Weights of a small image classifier.
Model: 9.81M parameters, 32-pixel images, norm layernorm, activation squared_relu, moe soft, patch size [2, 2], depths [4, 4, 4], widths [96, 192, 384].
Training: adamw at rate 0.0012, 12900 steps, batches of 256.
Rows from block 4, named by matrix and row number. Rows with one number belong to one neuron. Each number is 128 + 24 x the weight over its row's rms, rounded and kept within 0 to 255. All counts start at 0. After the name is the row's rms in percent of the matrix's.
# fc1: MLP up (model.blocks.4.mlp.fc1.weight, 768x192), inputs 96-191
# fc2: MLP down (model.blocks.4.mlp.fc2.weight, 192x768, transposed), outputs 96-191
fc1.614 105 [130 124 142 101 118 140 127 184 119 154 178 115 147 125 128 134 119  85 103 119 120 118 160 115 156 116 151 156 158 176 181 126  97 118 150 129 129 143 134 136 148 124 119 107 121 123 131 116 177 100 139 139 114 135 143  97 116 104 140 102 108 132 161 110 142 115 119 153 168 169 137 142 134 104 105 161 140 106  85  95 122 156 147 159 163  96 121 124 105 148 104 113 120 121 124 152]
fc2.614 103 [132 122 115 108 142 100 152 121 140  89 129 137 163 116  87 120 110  94 105  85 167  90 153 111 168 119 130 116 129 162 150 138  96 143 118  91 155 153 156 145 129 134 163 124 155 105  80 142 113  83 114 129 115  98 101 148 147 151 108 104 131 132 129 112 114 162 143 142  82 101 113 102 160 106 162 131 133 121  86 137 154 123 117 186 158 109  83  84 105 156 125 132 145  97 101 138]
fc1.615 097 [145 134 190 175 138 128 154 118 134 133 109  79 133 113 155 139 101 127 126 139 133 100 101 134 135 140  98 136 127 183 133 132 109 125  83 120 150 131 143 104 100 132  76 147 117 111 175 113 109  81 137 146 153 126 122 117 152 134 141 153 180 149 150 132 113 139 129 138 129 158 110 144 136 160  99 165 155 143 120  87 115 107 131 129 147 111 131 176 173 120 126 111 124 125 147 146]
fc2.615 101 [153 117 112 130 107 142 102 139 119 159 126 128 133 134 109 143 122 124 124 136 160 191  80 153 174 143 138 150 143 124 128 123 135 121 136  84 178 173 129 115 133 152 109 130 112 125 147 201 129 154 101 118 136 138 117 118 173 171 106 103 108 156  91 138 138  69 129 120 144 136 158 134 142  90 110 113 144  93  99 166 118 180  97 136 149 105 151 127  99 134 102 146 116 115 117 126]
fc1.616 097 [ 83 145 102 164 115 146 120  82 127 113 159  69 130 114 121 161 137 138 143 155 150 117  40 107 138 103 143 130 157 152 160 168 139  85 175 144 128 122 120 152 113 145 111 174 131 166 113 162 116 113  58 127 141 116 136 132 123 150 155 119 167 142 122 117 125  98 155 126 122 110 142 102 149 130 133 105 117  70 164 126 154 119 122 139 122 153 112 134 125 114 106 155 140 135 128 134]
fc2.616 099 [102 164 127  92 180 129 171 101 153 148 154 143 122 167 121 109 180 135 143 103 104  96 135  99  99 125 145 108 117  89 132  93 101 103 152 117 159 120 106 150 103 134 103 151 120 159 146 158 114 149 115 129 117 109 136 125 156 100 171 107 102  97 138 121 128 105 136 125 101 116 187 153 146 116 132 120 122 121 163 110 159 137 156 102 110 101 129 143 140 126 149 131 110 174 115 119]
fc1.617 097 [124  99  64 145 137 137 129 150 132 139  76 104 138 127 129 145 126 140 125 136 118 149 124 150 136  65 178  76 131 144 169 124  81 126 147 170 105 154 154  84  93 147 165  78 147 150 131 119 124 104 201 110 144 127 117 143 144 136 180 134 116 137 121 100 134 122 107  97 118 149 119 112 111 145 145 145 103 107  97 105 113 171 102 118 140 110 169 123 139 152 140 149  90 140 135 135]
fc2.617 102 [114 143 124 137 182 124 104 155  93 100 126 151  94 118 146 136 161 153  99 119  95 144  98 137 101 100 121 160 142 125 139 138  76  99 103 116 114  99  78 111 108 146  97  93 137 103  77 131 180 147 146 121 107 183 131 151 138 150 137  95 111  96 148 158  93 141 155 140  86 116 142  87 121 128 114 135 121 158 116 147 109 136 101 142 114 147 133 146  98 128 139 131 126 133 125 123]
fc1.618 105 [112 138 139 170 140  93 160 182 155 163 107 141 141 112 139 179 160 175 133 141 104 125 120 124 135 116 163 129 170 134 117  93 117 117 147 117 138 144 131 177 129 116 116 119 105 118 156 155  92 136 163 123 158 131 115  88 122 103 122 148 106  90 133  86 123  96 170 152  93 135 129 140 168 143 119 126 155 105 123 132 127 105 109 127 169  77 177 127 134 161 122 118 110 126 145 171]
fc2.618 110 [133 129 150 127 124 128 132  96 136 127 120 121  73 112 125  96  85 122 145 118  88 137  72 108 123 128 120 126 115 137  90 128 123 124 111 116 118 111 111 133  95 106 104 127  94 113  90 148 123 126 155 142 185 168 114 134 153 111 123 107 140 101 139 108 126 105 105  96 149 137 107 120 132 122 152 158 156 161  93 148 186 107  87  88 116 184 131 123 104 154 142 122 125 127 147 145]
fc1.619 100 [150  99 131 155 124 128 154 174 166 164 133 148 128 158 122 127 146 132  65 118 106  87  92 113 139 127 147 108 109 168 181 158  78 107 106 145  97  95 150 150 106 162 102 156 134 144 124  99 170 144 111 146 126 141 105 129 130 172 106  85 125 117 103 153 116 139  92 127 129 100 133 115 122 143  98 126 145 104 126 166 141 135 148 131 103 115 154 122 157 123 149 132  99 161 119  98]
fc2.619 094 [133 116 158 119  95  99 164  83 151 141 123 139 134 144 108 108 188 132 138 166 127 143 112 139 124 133 123 105 145 144 107 123 161 110 108 102 159 113  86 111 121 122 130  98  96 117 126 140 135 120 127  86 129 122 165 150  95 160 132 159 114  76 118 104 161 139 149 151 156  63  90  94 156 107  65 102 152 109 134 131 143 168 124 144 125 173 121 134 146 119 123 129 122  86 187 122]
fc1.620 103 [116 158 105 153 143 121 156  89 151 137 124 135  85  65 131 134 129 123 128 142  77 115 129 113  92 104 118 140 104 122 121 134 116  93  91 142 110 153 130 173 116 125 146 132 126 124 165 111  92 113 165 112 165 131 143 143 119 148 173  96 126 105 154 114 175 113 153 169 113 151 168 111 144 131 122 135 122 130 110 148 142 172 158  54 113 115 127 132 138 131 172 105 116 112 138 126]
fc2.620 110 [117 129 148 136 141 105 102 107 135 145 169 178 105  95 126 104  95 111 141 100 135 119  82 143 111  85 128 139 110  95 160 193 149 106 126 153 114 107 139 167 162 153  95 117 144 125 128 129  83 153 118 120 171  84 109  80 116 118  96 128 122 109 126 165 116 143 133 163  96 130 155 139 121 149 123 138  98 176 164 140 134 150 129 138 104  96 115 134 133 126 121 125 159 125 114 104]
fc1.621 099 [ 99 136 134 166 142 126  86 125 114 139 133 180 140  91 141 188 101 155 156  91 176 160  86 147 117  90 145 133 105  83 148 123 126 147 115 146 174 137 119 112 129 168 139 127 111  93 130 145  94  87  92 139 101 150 130 107 176 128 115 144 140 107 124 112 145 109  95 135 133 162 119 125 123 139 140 141 177 128 126 140 116 131 117 133 158 167 123 138 159 165 106 115  88 174 117 114]
fc2.621 098 [ 83 131  87 152 121 109 102 140 118 134 129 123 144  95 105 131 110 171 137 144 116 110 141 114 150  93 141 186  98 169 120 117 113 152 110 134 141 127 134 137 152 140 190 144 116 104 154 161 116  96 145 151 133 125 117  93 124 182 113 168 147 154 132 131 147 112  87 109 162 129  98 133 140 114 126 107 165  94 113 120 134 131  91 145 137  95 130 141 156 104 124 126 116 122  90 123]
fc1.622 099 [114 147 112 151 148 144 164 141 130 132 119 109  95  74 151 128 133  84 132 112 140 132  69 125 136 116 134 155 152 148 146 161 136 114  84 138 140 149 103 165 148 167 123 159 156 104 183  95 141 108 109 154 133 187 115 160 113 100 138 145 111 159 167 116 112 128 122 144  92 126 121  79 139 102 171 129 102 116 115 152 116 172 150 102 134 116  91 151  95 156 120 141 117 136 106 140]
fc2.622 101 [142 118 184 156 130 130 110 171 110 115 141 161 132 138 130 106  79  80  88 115 208 103 132 172 103 118 139 180  97 115 159 103 115 108 132 158 118 118 180 143 117 125 113 163 160 130 110 136 127 130 142 125 122  92 143 113 166 125 134 124  99 140 142 145 138 167  95 120 113 126 119 147 120 145 128 125 159 141 141 143 131  86 118 120 115 144  97 100 103 155 129 152 140 126 135 104]
fc1.623 095 [105 178  96 120 119 150 151 139 148 160 102 137 106 133 127 134 136 138 155 161 141  99 105 125 122 123 157 111 183 157 132 153 161 116 150 134 134 146 106  98 105  91  95 127 125 147 130 119 154  97 131 150  99 155 127  88 142 114 137 144 143 153 133 184  62 112  93 113 122 111 174  86 134 101 154 117 128 105 127 149 121 104  78 165 129 157 113 173 120 119  78 124 138 132 131 148]
fc2.623 095 [125 145 138 117 133 126 147 113 134 166 169 133 109 134 122 111 123 118 144 182 102 130 167 119 116 136 155  77 111 128 176 132 150 131  84  97  72 132 119 154 116 110 115 139 104 132 172 118 126 165 143  90 174 135 105 110  99 145  77 146 148 137 104 127 128 107 173 124 130 156 121 129 124 175 105 139 121 168 155 161 148 157 106 127 167 123 111 129  93 169 134 136 140 130 132 170]
fc1.624 103 [106 121 191 143 107 132 142 122 119 135 182  98 122 134 103 132 108 151  92 155 134 100 158 122 110 140 157 101 163 150 117 110 136 122 151 141 122 170 197 101 101 152 116 109 101 101 139 136 141 132 108 121  74 131  80 132 169 149 125 110 177 115 107 125 148  76 125 133 126 156  96 103 170 128 130 146 127 144  98 151 176 117 118 114 153 118 177 117 147  80 152 158 131 120 149 114]
fc2.624 101 [144 121 127 143 155 109 107 137 116 101  76 134  99 177 101 147 147  73  91  93 144  76 146 111 151 142 131 155 125 110 112 154  86 162 149 158 159 135 124 142 116 128 106 146 111 124 136 123 108 135 113 124 122  88 198 111 129 122 130 135 146 108  95 139 130 125 142 157  78 150 138 108 107 112 117 125 162 115 151 104  97 112 117 110 119 101 102  90 128 135 129  82 149 171 103 129]
fc1.625 089 [120 145  95 144 152 121  92 109 145 100 102 123 126 100 100 168 138 140 115 152 160 159  85 121 131 127 140 170 130 110 116  67 153 120 120 122 181 125 126 123 142 104 127 127 104 131 145 155 134  97 136 121 103 161 131 105 157 107 152 138 152 132  89 133 160 104 166 133 120 132 158 174 129 108 172 102 150 147 137 121 153  96 122 131 132 153 138 144 113 135 147 106 147 139  76  95]
fc2.625 094 [ 76 167 135 136 119 137 123 120 101 112 138 149 153 155  80 118 110 117 128 169 108 118 144 127 153 127 126 123 110 106 121 108 116 124 153 107 123 147 121 123 123 143 142 152 136 160  95 134 149 102 150 165 135 170 122 119 114 112  96  98 123 109 100 193  94 119 138 141 150 111 161 165 110 121 184  92 118 125 114  58 169 116 112 125 109 127  99 133 126  96 102 131 137 152 157 130]
fc1.626 090 [108  80 126 149 148 116 157  97 105 165 154 114 116 126 126 119 177 140 101 119 124 157  61  95 157 141 108 158 167 127 153 127 124  65 144 140 178 128 154 140 150 106  97 152 107  92 159 148 106 133 113 142 136 133 138  87 123 128 113  96 120 124 142 150 127 100 172 120 116 160 141 124 116 101 109 118 102 130  92  92 115 135 129 140 109 164 147  95 181 128 140 123 107 137  68 159]
fc2.626 097 [140 154 101 123 109 120 146 132 120 137 164 113 113 161 125 133 125  85 118 153 123 164 142 173 118 128 101 152 125 166 159 108 117 162 120 135 149 147 124 159 164 107 128 114 161  95 135 113 135 135 125 145  64 105 151 144 133 143 114 164 118  85 124 148 136 131 117 147 113 117 143 145 138 128 116 125 108 143 110 144 106  99 198  53 124 149 171 134 126  89 135 107 128 138 107 118]
fc1.627 093 [119 136 111  98 111 124 131 127 106 120 138 139 127 137 142 139 127  84 117  99 149 143 119 143 140 130 101 103 159 169 117 103 102 106 145 169 122 152 126 151 160 180 134 202 188 166  88 118 133 118 117 135 130 107 124 119 124 112 119  97 136 149 138 113 156 158 124 164 147 141 130 125 117 141 130 101 133 150  97 170  98 138 125  96 147 132  86  95 135 120 129 132 130 102 144 106]
fc2.627 087 [156  84 130 157 131 102 140 104 134 155 134 102 110 133 120 150 186 112 116 142 107 112 132 143 112 170 149 120 135  92 166 147 131  97 121 129 106  76 120 146  83 117 174 142 151 126 183 163 129 129 146 121 144 117 128 158 139 143 104 171 159 140  81 118 133 132 107 120 167 144 190 132 160 125 128 110 154 127 156 169 120  99 155  99 142 100 145 133  71 129 122 146 151  86 120 166]
fc1.628 102 [108 118 117 120  96 149 161  90 169 129 123 140  97 133 111  96 149 160 127  88 140 117 144 115 145 123 146  96 152 167 164 126  68 111 142  75 108 112 102 123 123 140 183 131 116 127 115 151 160 136  93 102 118 115 137 107 180 162 125 151 114 131 160 134 133 110  72 157  86 101 148 141 111 123 137 154  96  96 123 119  96 126  95 145 128 146 127 188 169 135  78 114 124 160 128 148]
fc2.628 102 [146 122 136 144 138 130 104 132 136 128 156 120 113 160 142 105 135  85 140 113 142 187 138 136 157 120 149 166 160 122 163 130 120 125 150 105  91 147 104 122 142 120 153 108 101 124 127 149 164 152 127 130 131 116 145 118 119 158 111  93 135 112 101 150  96  95 154  88 131 134  63 148 106 112 110 142 109 121 116 104 141 162  89 149  83 150 138 166 123  93  84 149 125 110 138 183]
fc1.629 108 [113 121 124 141 112 139 110 107 135 102 110 130 160 147  97 159 103 158 116 121 100 119 155 117 150 110 105  92 174 147 108 110 138  89 148 123 120 131 101 129 177 129 145 129 152 127 109 119 132 117 169 115 103 148 142 102 154 114 165 138 147 153 113 121 104 110 141 152 150 126 135  88 119 100  82 126 152 144 107 163 134 120 126 100 119 153 130 153 159 120 106 146 133 155 142 147]
fc2.629 094 [ 50 114 127 146 172 135 134 155 131 140 117 131 109 170 124 149 145 143 127 128 109 133 124 144 124 148 146 108 120 111 130 138 119 123 154 137  99 115 127  99  44 108 177 144 113  97 148  69 147 159 139 135 161 112 120 124 141 122  80 128 136 164 115 150 171 141 112 155 128 104 114 125 149 149 137 116 138 117 110 136 178 130 122  90 144 143 145 131 142 120 100 152  78 129 135 154]
fc1.630 103 [161 132 110 140 123  59 157 152 135 148  92 115  98 142 145 132 177  98 135 157 136  97 151 157 140 152 123  87 151 114 182 169 131 115  86 147 104 120 146 100 117  96 141 167 184 136 168 119 116  78  99 111 125 114 137 120 117 120 124 124 144 151 126 166  98 135 105 148 103  95 133 124 152 123 123 152 125 128  74 187 113 145  83 160 126 123 135 152 117 116 149 146 147  94  95 158]
fc2.630 096 [141 131 149 120 157 104 121  91 109 125 118 112 138 112 137 118 168 117 130 137 167 121 169 144 108 100 109 161 151 121 135 121 140 122 118 163 144 120 153 138 113 126 150 106 151 140 106 137 130 129 134 126 152 121 139 125 113 126 127  89 139  87 144  88 140 101 149 166 109 122 134 128 136 108  86 148 117  83 170 118 131 181 115  63  99 139 140 121  99 118  98  97 148 121 117 166]
fc1.631 104 [185 135 109 124 111 171 106 162 107 124  87 149 113 143 107 158 114 118 153 110 123 132 141 147 157  82 144 141 116 123 105 140 132 147  99 140 120 112 180 130 158 111 112  69 151 158 145 120 111 135 127 100 132 127 185 149 132 160 110 126 128 144 120 156 133 171 119 111 152 125 127 143 108 148 140 120 145 115 105 126 114 121 134 126  90  91 146 115 122  91 141 155 119 131 193 181]
fc2.631 093 [176 130 133 119 131 133 141 183 155 188 129  72  98 152 111 124 116 132 131 151 109 139 127 118 147 117 109 114 149 140  83 135 166 119  93 134 142 138 119 116  95  83 151 111 114 185 149 137 165  88  99 176 127 186 127 112  79 132 120 144 131 151 134 101 135 165 154 115 127  83 145 103 151 103 124 159 137 156 137 134 130  93  90 162 166 131 135 159 134 118 186 145 127 113 128 125]
fc1.632 100 [142 144  89  94 167 118 115 120 126 136 121 143 173 143 135 139  90 136 120 124 107 138 107 112 149 130 156 151 136 169  84 145 103 111 140 168 140 100 137 116  82 151  84 109 113 167 134 160 130 137 153  85 120  93 156 121 114 147 155 120 168 121 109 163 123 107 113 140  91 177 182  97 152 134  88 177 139 127 140 184 118 151 126 169 140  86 172 106 153 131 163 145 125 133 135 139]
fc2.632 098 [134 110 150 101 126 165 136 164 135  97 121 157 149 128 149 120 100 121 120  99 118 136 140  80 112 176 144 143  88 128 131 142 124 119 170 116 109 134  98 153 158 117 121 164 124  86 127 122 109 165 107 182  92 114 176 144 166 195 110 112  84  84 146 105 118  99 145 110 117 136 137 135 100 135 165 134  93 110 104 157 129 136 115 117 115 106  81  84 143 115 131 104 134 150 158 118]
fc1.633 094 [134 106 101 140 137 146 162 135 142 126 127 164 164 125 100 150 148 174 152 141 123  94 103 162  97 162 139 120 117 136 125  92 103 156 117 135 125 140 199 133  87 122 130 122 147 139 132 124 114 150 100  82 139 116 112 115 146 133 156 135 105 149 122 115 128 134 116  70 171 115 107 137 149 113 118 125 111 159 147 108 180 127 118 112  98 173 105 168 122 104 124 113 119 135 122 152]
fc2.633 094 [148 115 163 117 128 100 145 120 106 156 114 118 110 135 147 148 127 140  97 120 177 128 127 131 117 109 120 140 110 116  91  69 126 105 139 104 127 166 123 187 124 114 137 156 170 105 118 106 145 113 103  79 104 147  98 139 139 115 126 124 114 150 144 133 109 119  92 122 128 141 118 107  98 121 132 122 161 113 151 151 130  95 150 116 139 145 159 153 101  96 136 121 115  88 134 136]
fc1.634 096 [161 142  97 139 138 121 150 134 135  97 115 121 110 131 140  89 157 133 117 174 147 138  84 113 108 153 157 119 137  64 146 141 120 111 139 144 134 108 175 107 126 179 101 124 177 167 115 114 104  81 134 125 146 126 140 145 108 104 138 119 155 135 111 140 142 128 104 126 132 116 155 114 114 148  83 151 143 120 122 120 147 105  95 124 106 151 161 125  82 111 140  85 117  96 128 113]
fc2.634 100 [136  98 116  98 138  90 151 138 142 110 109 127 154 141 126 108 103 153 142 125 138 133 103 140 121 198 175 126 101 116 131 120  85 134 165 153 154 137 138 166 118 133 101 124 138 125 129 114 132 107  93 115 148 112 127 105 148 110  82 118 137 157 156 145 166  99 137  81 125 163 151 137 122  99 124 103 126 147 131 114 170  89 133 144 123 113 103 136 130 151 113 133  90 120 110 151]
fc1.635 090 [111 148  97 145 162 160 163 125 148 121 104 137 105 143 114 146 169 214 130 131 153 144 128 148 106 144 123 104  97 137 109 125 136  99 106 155 146 131 145 120 144 145 109 129 132 127 125 136 115 107 107 133 157  99 128 150 110 108 119 103  83 141 174 132 102 109 119 167 131 180 165 100 130 134 112 134 134 146 175 135 110 137 155  96 146 132 112 125 154 130 160 150 157 135 162 136]
fc2.635 085 [155 134 129 130 125 149 126 160 142 132 157 145 115 115 108 160 153 141 116 157  98 144 135  84 125 171 136 127 144 146 110 165 108 180  96 146 108 157 129 134 129 112 163  75 149 115 129 163 144 140 135 106 134 126 126  80 149 133 172 135 102 147 116 114 154 146 193 105 118 124 139 164 160 178 146 112 111 163 155 158 114 139  82 170 155 124  99 117 113 122  70  91 106 126 142 149]
fc1.636 099 [132 131 122 119  81 145 136  99 163 143  91 159  99 113 117 139 124 119 118 169 151 138 162 138 133 125 126 171  91 125 166 134 107 109 167 143 130 118 111 147  87 110 111 136 110 138  75 150 140 145 129 103 112 190 135  99 141 132 127  97 109  98 121 139 172 166 127 139 166 148 110 138 128 141 158 146 120 134  92 142 105  98 152 131 152 130 123 123 101  85 113 133 102 138 147 144]
fc2.636 091 [142  88 116 103 154 164 132 100 102 111 144 139 136  99 138 122 172  84  71  93 121 109 138 164 103 138 151 131 137 100 170 142 131 144 117 141 156 104 135 165 142 140 110 125 171 102 140  91 132 128 113 126  91 108  94 115 149 113 126 166 123 118 124 122 133 169 164 129 125 145 144 118 125 165 114 133 121 150 141  87  91  89 170  99 108 139 141 149 137  93 120 139 166 114 141 103]
fc1.637 094 [128 151 158 144 170 138 129 108  89  78 141 125 107 119  95 112 162 129 111 157 190 155 108 110 162  91 120 132 121 111 109  75 184  98 152 137 167 119 112 145 140 186 138 127 103 131  91 113 114 119 119 139 184 132 134 155 111  99 128 154 143 123 143 169 134 116 164 102 132 135 153 135 110 156 114  90 155 110 121 106 159 144 108  78  92 138 141 127 117 121 159 136 107 140 155 128]
fc2.637 105 [ 99 147  94 124 144 129 133 118 128 144 121 125  81  85 125 179 123 149 111 170 121 152 155 119 177 137 130 117 152 136  81 149 153 131  95 130  93 180  89 141 141 125 122 167  91 122 137 147 169 105 126 117 130  89  95 126 123 145 119 106 121 170 120 120  98 126 125  85 153 117 130 116 165 142 119  90 144 113 113 121 140 169  91 123 150  87 120  93 155 118  99 152 121 101 140 158]
fc1.638 111 [152 148  71 121 114  85 137 109 159  95 111 112 145 134 146 149 131 132 128 118 135 132 170 109 141 121 156 116 111 115 117 132  78  95 127 103  71 144 109 142 110 118 134  67 156 163 147  71 126 106 116 105 140 119 102  94 166 106  98 159 167 159 116 138  98  99 151  91 108 169 104  95 128 131  88 165 146 101 108 123 154 144  85 142 116 158 139 111 129 110 117 113 104 155 168 148]
fc2.638 095 [110 128 113 155  95 140 153 113 128  97 120 107 170 103  96 114 126 180 123 143 137 105 138 136 123 193 130  69 120 121 185 133 132 128 142 110 153 129 149 140  64  96 123  96 144 126 175 103 140 130 113 165 141 172 101  77 133 118 100 134 152 158 132 121 164 147 115 131 141 107 124 121 113 131 118 133 109 121 160 117  71 153 123 117 123 157 142 150  75 121 126  74 104 129 137 110]
fc1.639 093 [133 145 136 110 113  91 101 140 130 166 173 175 120 129  81 113 132  78 169 159 119 149 162 117 140 146 128 137 155 144 134 122  71 130 159  90 129 148 154 106 187 128 147 117 148 118 168 148 135 164 153 125 130 150  99 104 153 117 115 127 104 136 118 165 115 136 101 112 108 112 142 109 116 134 164 121 121 142 159 141  99 102 159 121 122 129  85 148 141 106 159 117 141 138 159 127]
fc2.639 099 [167 134  99  88  79 166 134 130 131  98 135 159 105 124 117  90 147 105 108  98 100 163 135  98 142 135 139  87 145 103 137 155 128 100 133 133 159  83 120 128  97 144 165 155 147 133 120 123 123 142 131 129 129 123 147 131 143 101  86  98 166 113 157 143 182 142 120 106 146 125 148 101 157 129 111 103 137  88 139 153 132 126 166 153 135 138 148 129 150 111  83 100 102 176 124 175]
fc1.640 090 [111 115 115 100  72 110 123  81 124 110 184 178 144 111 144 143 169 147  94 138  91  86 151  91  99 133 154 146 151 131 157 118 110 134 140 153 101 138 150 149 133 109 149  84 105 147 154 135 112 107 165 113 153 171 124 138 137 136 160 122 115 173 135 160 152 117 107 150 135 129 141 101 142 124 133 141 145 122 143 107 120 150 140 103 161 149 118 124 103 147 143  84 120 144 108 135]
fc2.640 100 [133 111 103 133 114 133 155 158 149 141 160 152  84  94 151  98 120 117 166 131  93 121 128 142  84 115  99 134 161 107 110 107 162 126 122 151 101 155 143 140 112 108 123 130  77 112 124 159  93  95 189 108  83 139 104 104 108 117 139 138 142 111 108 136 120 148 126 145 130 181 140 173 123 172 105 140 111 143 138 140 117 158 131 159 171 160 126 124 132 137 108 142 144 110 141 115]
fc1.641 101 [129 131 125 140 135  88 149 125 142 140 136 113  87  74 127 180 104 132 110  99 167 139 114 170 129 121 157 164 153 121 150 131 124 118 134 111 151 132 124  93  67 110 149 115  96 172 114 111 146  99 162 179 122 160 130 120 138 122 136 119  90 128 144 118 121 153 133 161 160 171 136 177 152 112 138 149 117 138 104 148 131 135 158 133 175 119  99 147 192 126 123  94 134 138 123 131]
fc2.641 108 [121 183 161 153 129 134 160 136 122 145 127 103 119 122 163  76 119 111 136 107 123 118 102 127 115 145  86 107 117 126 122 147  61 121 145 110 108 173 127 133 123 125 108 100 151  92 104 147 125 115 164 168 134 128  95  98  94  99  82 143 146 131  92 158 140 134 121  95 164 126  95  87  96 144 140 104 103 145 130 111 134  97 102 154 106 113 141 159 117 143 162 117 154 140 109 111]
fc1.642 105 [105 162 122 139 137  73 116 117 124 113 129 111 168 109 122 127 121 138 107 186 152 108 102 109 110 139 113 105 122 119 141 157 154 109 155 103 106  95 145 113 113 106  83 140 131 164 108  85  83 104  99 130  94 123 161 101 161 110 131  89 148 129 106 174 140  75 107 124  91 119 134 101 128 123 155  96 114 121  91 117 175 114 104 141 145 108 157 100 118  47 136 127  93 128 105 123]
fc2.642 101 [104 125 143 124 117 125 101  86 108 140 145 174 123 115  92 156 130 151 148 130 118 113 155 142 152 126  97 101  85 122  89 122 148 143 107 141 109 114 133 113 119 109 144 122 103 199 146  92 146  87 119 150 109 109  93 158 117 117 119 161 107 123 165 105 159 158 144 126 105 173 127 127 120 137 102  98 164 151 135  97 177 134 156 119 107 158 125 137 161 105 125 118 101 131  95 144]
fc1.643 101 [122  94 130 133 133 143 166 158 148 106 142 136 132 165 123 127 112 107 121 117 108 129  89  92 108 118 107 106 146 123 139 136  76 129 123 138 119 136 162 111 125 139 160 121 103 117  90 141 124 135 125 132 145  98 122 134 144 124 119 143 137  93 152 100 141 131 163 153 116 131 143 120 155 128 104 105 109 140 151  91 103 167 185 144 179 141 104 129 111 127 167 116 126  74 133 142]
fc2.643 104 [136 127 109 127 116 115 159 123 147 167 190 138 119 116 200 116 142 157 172 143 150 200 126 125  94 140 114 144 171 167 142 138 153  93  97 121 112 140 119 105 122 129 111 108 125  92 154 133 125 177 132 130  97 125 180 148 109 122 106 123 119 115 131 100  82 127 155 125 126 118 152 108 161 101 122 127 134 122 128 110 144 165 126 115 164 148 159 149 106 144 159 167  80 119 125 131]
fc1.644 100 [139 150 119 155 134 134 137 154 159 104 111 102 132 108  79 121 124 135  98 181 105  98 131  91 118 168 139 141 140 135 139 138 122 146 181 173 124 132 143 119 110 131  94 123 126 134 115 125 163  96 190 105 107 152 163 151 104 126 120 141 171 114 126 117 162 130 127 123 106 117 113 134 138 146 101 112 114 144 115 153 120 133 106 131 119 104 141 153 160 146 152 123 133 136 163 125]
fc2.644 097 [128 118 149 123 139 130 180 150 119 107 151 197  78 125 101 118 193 108 156 102 126 124 174 151 125 142 154 127 104 143 160 117 116 118 149 150 128 111  97 163  94 121 112 128 111 148 159 126  77  91 139 160 154  91  96 101 138 151 127 105 130  89 150  78 118 149 197 140 118 141 120 107 143 141 159 123  83  93 144  95  95 121 154 116 127  82 104 106  84 138 158  99 121 146 102 137]
fc1.645 116 [ 92 111 131 144 146 133 109 103 169 136 125 113 155 115 161 144 166 164  97 151 105  67 111 132 100 109 111 120 104 137 122 113 142 105 105 119 162 145 150 152 113 166 175 102 130 144  97 150 136 137 175 117 151 122 133 170 106 147 125  74 131 137  86 145 143 102  90 106 143 137 138 131  87  81 157 113 101 157 109  96  83  90 108 128 129 146 105 100 136 151 115 112 112 128 163 149]
fc2.645 106 [162 123 138 125 114 108 145  95  62  79 119 123 153 174 129 152 101 160 138 147 137 130 170 144 156 148 147  89 114 130 113  86 118 119 134 117 170 106 168 168 163 133 124 127 161 110 124 158 146  99 134 108 126 117 136 167 123 116 111 148 135 144 105 146 123 126 161 121 107 173 145 131 141 127 113 123 150 152 128 121 134 134 179  93 134 114 103 125 137 147 128 137 140  99  99 164]
fc1.646 089 [108 126 132 138 150 110 111  98 106  98 121 117  79 109  99 127 134 100 127 113  83 100 123 119 141 124 140 133 132 117 156 135 118  93 166 104 127 189 143 137 145 124 122 149  94 135 111  87 150 120 159 106 132 109 137 146 135 145 131 145 107 132 128 117 162 120  84 150 110 129 101  93 171 112 119 129 103 102 112  71 143 167 145 133 132 134 130 130  74 137 110 146 145 159 104 134]
fc2.646 091 [158 117 156 130 121  87 103 129 142 129 160 149 118 125 111 127  78  84  96  99 131  97 122 104 134 138 143 124 180 138 102 128  95  92 147 163 122 110 144 132 180 119 103 176 154 134 104 119 130 107  98 141 109  95 172 104 136 171 124 105 129 137 115 164 165 106 114 141 117 112 117 115  98 146  78 131 101 141 131 119 149 129 155 131  88 130 134 153 119 165 116  87 132 128 138 121]
fc1.647 101 [108 134 151 158 174 123 111 125 149 116 117 124 115 130 123 148 152 131  91 151 145 112 164 170 130 120 120 141 134 142  90 115 137 155 116 150 127 195 149 107 151 150 118 109 126 141 150  55 108 117  94 151 148 119 156 150 133  98 121  96 126 138 116 169 155 121  77 135 122 128 140 151 148 136 124 129 155  87 108  89 144 124 108 110 146 106  69 161 156 140  64 163  97 114 126 170]
fc2.647 108 [146 132 118 133 138 153 119  89 131 150 145 102 142  99 109 114 180 143 127 133 111 104 122 155 145 174 125 101 143 121 117  78  94 150 123 150 141 115 139 145 120  89 137 125 159 106 146 116 148  87 129 113 140 149  91 159 125 109 157 135 146 119 117 150  85 177 140 138 161 124 186 133 162 108 123 117 160 117 117  81 172 107 130 132 124 140 117 121 159  94 118 125 116 167 122 136]
fc1.648 091 [120 128 165 141 154 156 123 126 165 137 105 100 129 126 141 127 132 122 137 126 147 161 150 116 113  57 112  88  66 132 153 126 145 131 118 150 132 119 129 138 171 108 130  99 108 113 109 127  90 129 126 131 167 153 141 133 109 147 183  89 168 171 120 136 180 111 106 130 128 135 131 123 110 145 146 103  77 122 112 149 138 122 132 134 102 155 116 121 149 125 122 146 167 142 138 132]
fc2.648 097 [141 143 122 114 169 121 155  79 102 163 124 138 105 138 138 143 131 119 119 128 106  94 109 160 147 120 103  89 133 139 100 121 112 120 100 157  93 134 141  82 197 154 181 111 121 169 161 138 134 155 108  98 141 111 139 131 131 159  74 174 112 169 113 125 143 138 144 108 108 140 119 123 124 145 111 113 142 103 178 104 112 116 153 123 105 137 121 165 122  78 119 159 173 124 127 143]
fc1.649 091 [126  99 107 172 110 108 165  97 132 125 115 134 158  90 143 139 113 124  95  81 159 143 101 128 135 109 166 132 107 122 160 121 123 133 123 137 135 178 175 100 111 125 142 102 164  82 127  93 149 163 127 131  77 112 141 173 149 118 133 116 143 119  92 147 151  79 135 131 166 119 148 131 150 155 124 109 115 136 157  72 130 128 143 140 151 133 106 110 130 105 162 170  87  87 158 139]
fc2.649 101 [142 155  86 130 103 114 138 154 105 134  83 131  91 124 127 140 131 156 115 124 109  97 139 137 130 118 109 148 118 137 108 132 108 108 133 124  74 102  91 142 130 134 120 188 116 132 122 168  68  82 128 131  74 173 125 152 150 135 138  96 172 146 152 128 102 172 107 106 145 141 114 110 145 118 154 172 107 101 139  88 120  83  96 130 117 143 115 135 130 141 116 101 159 138  99 136]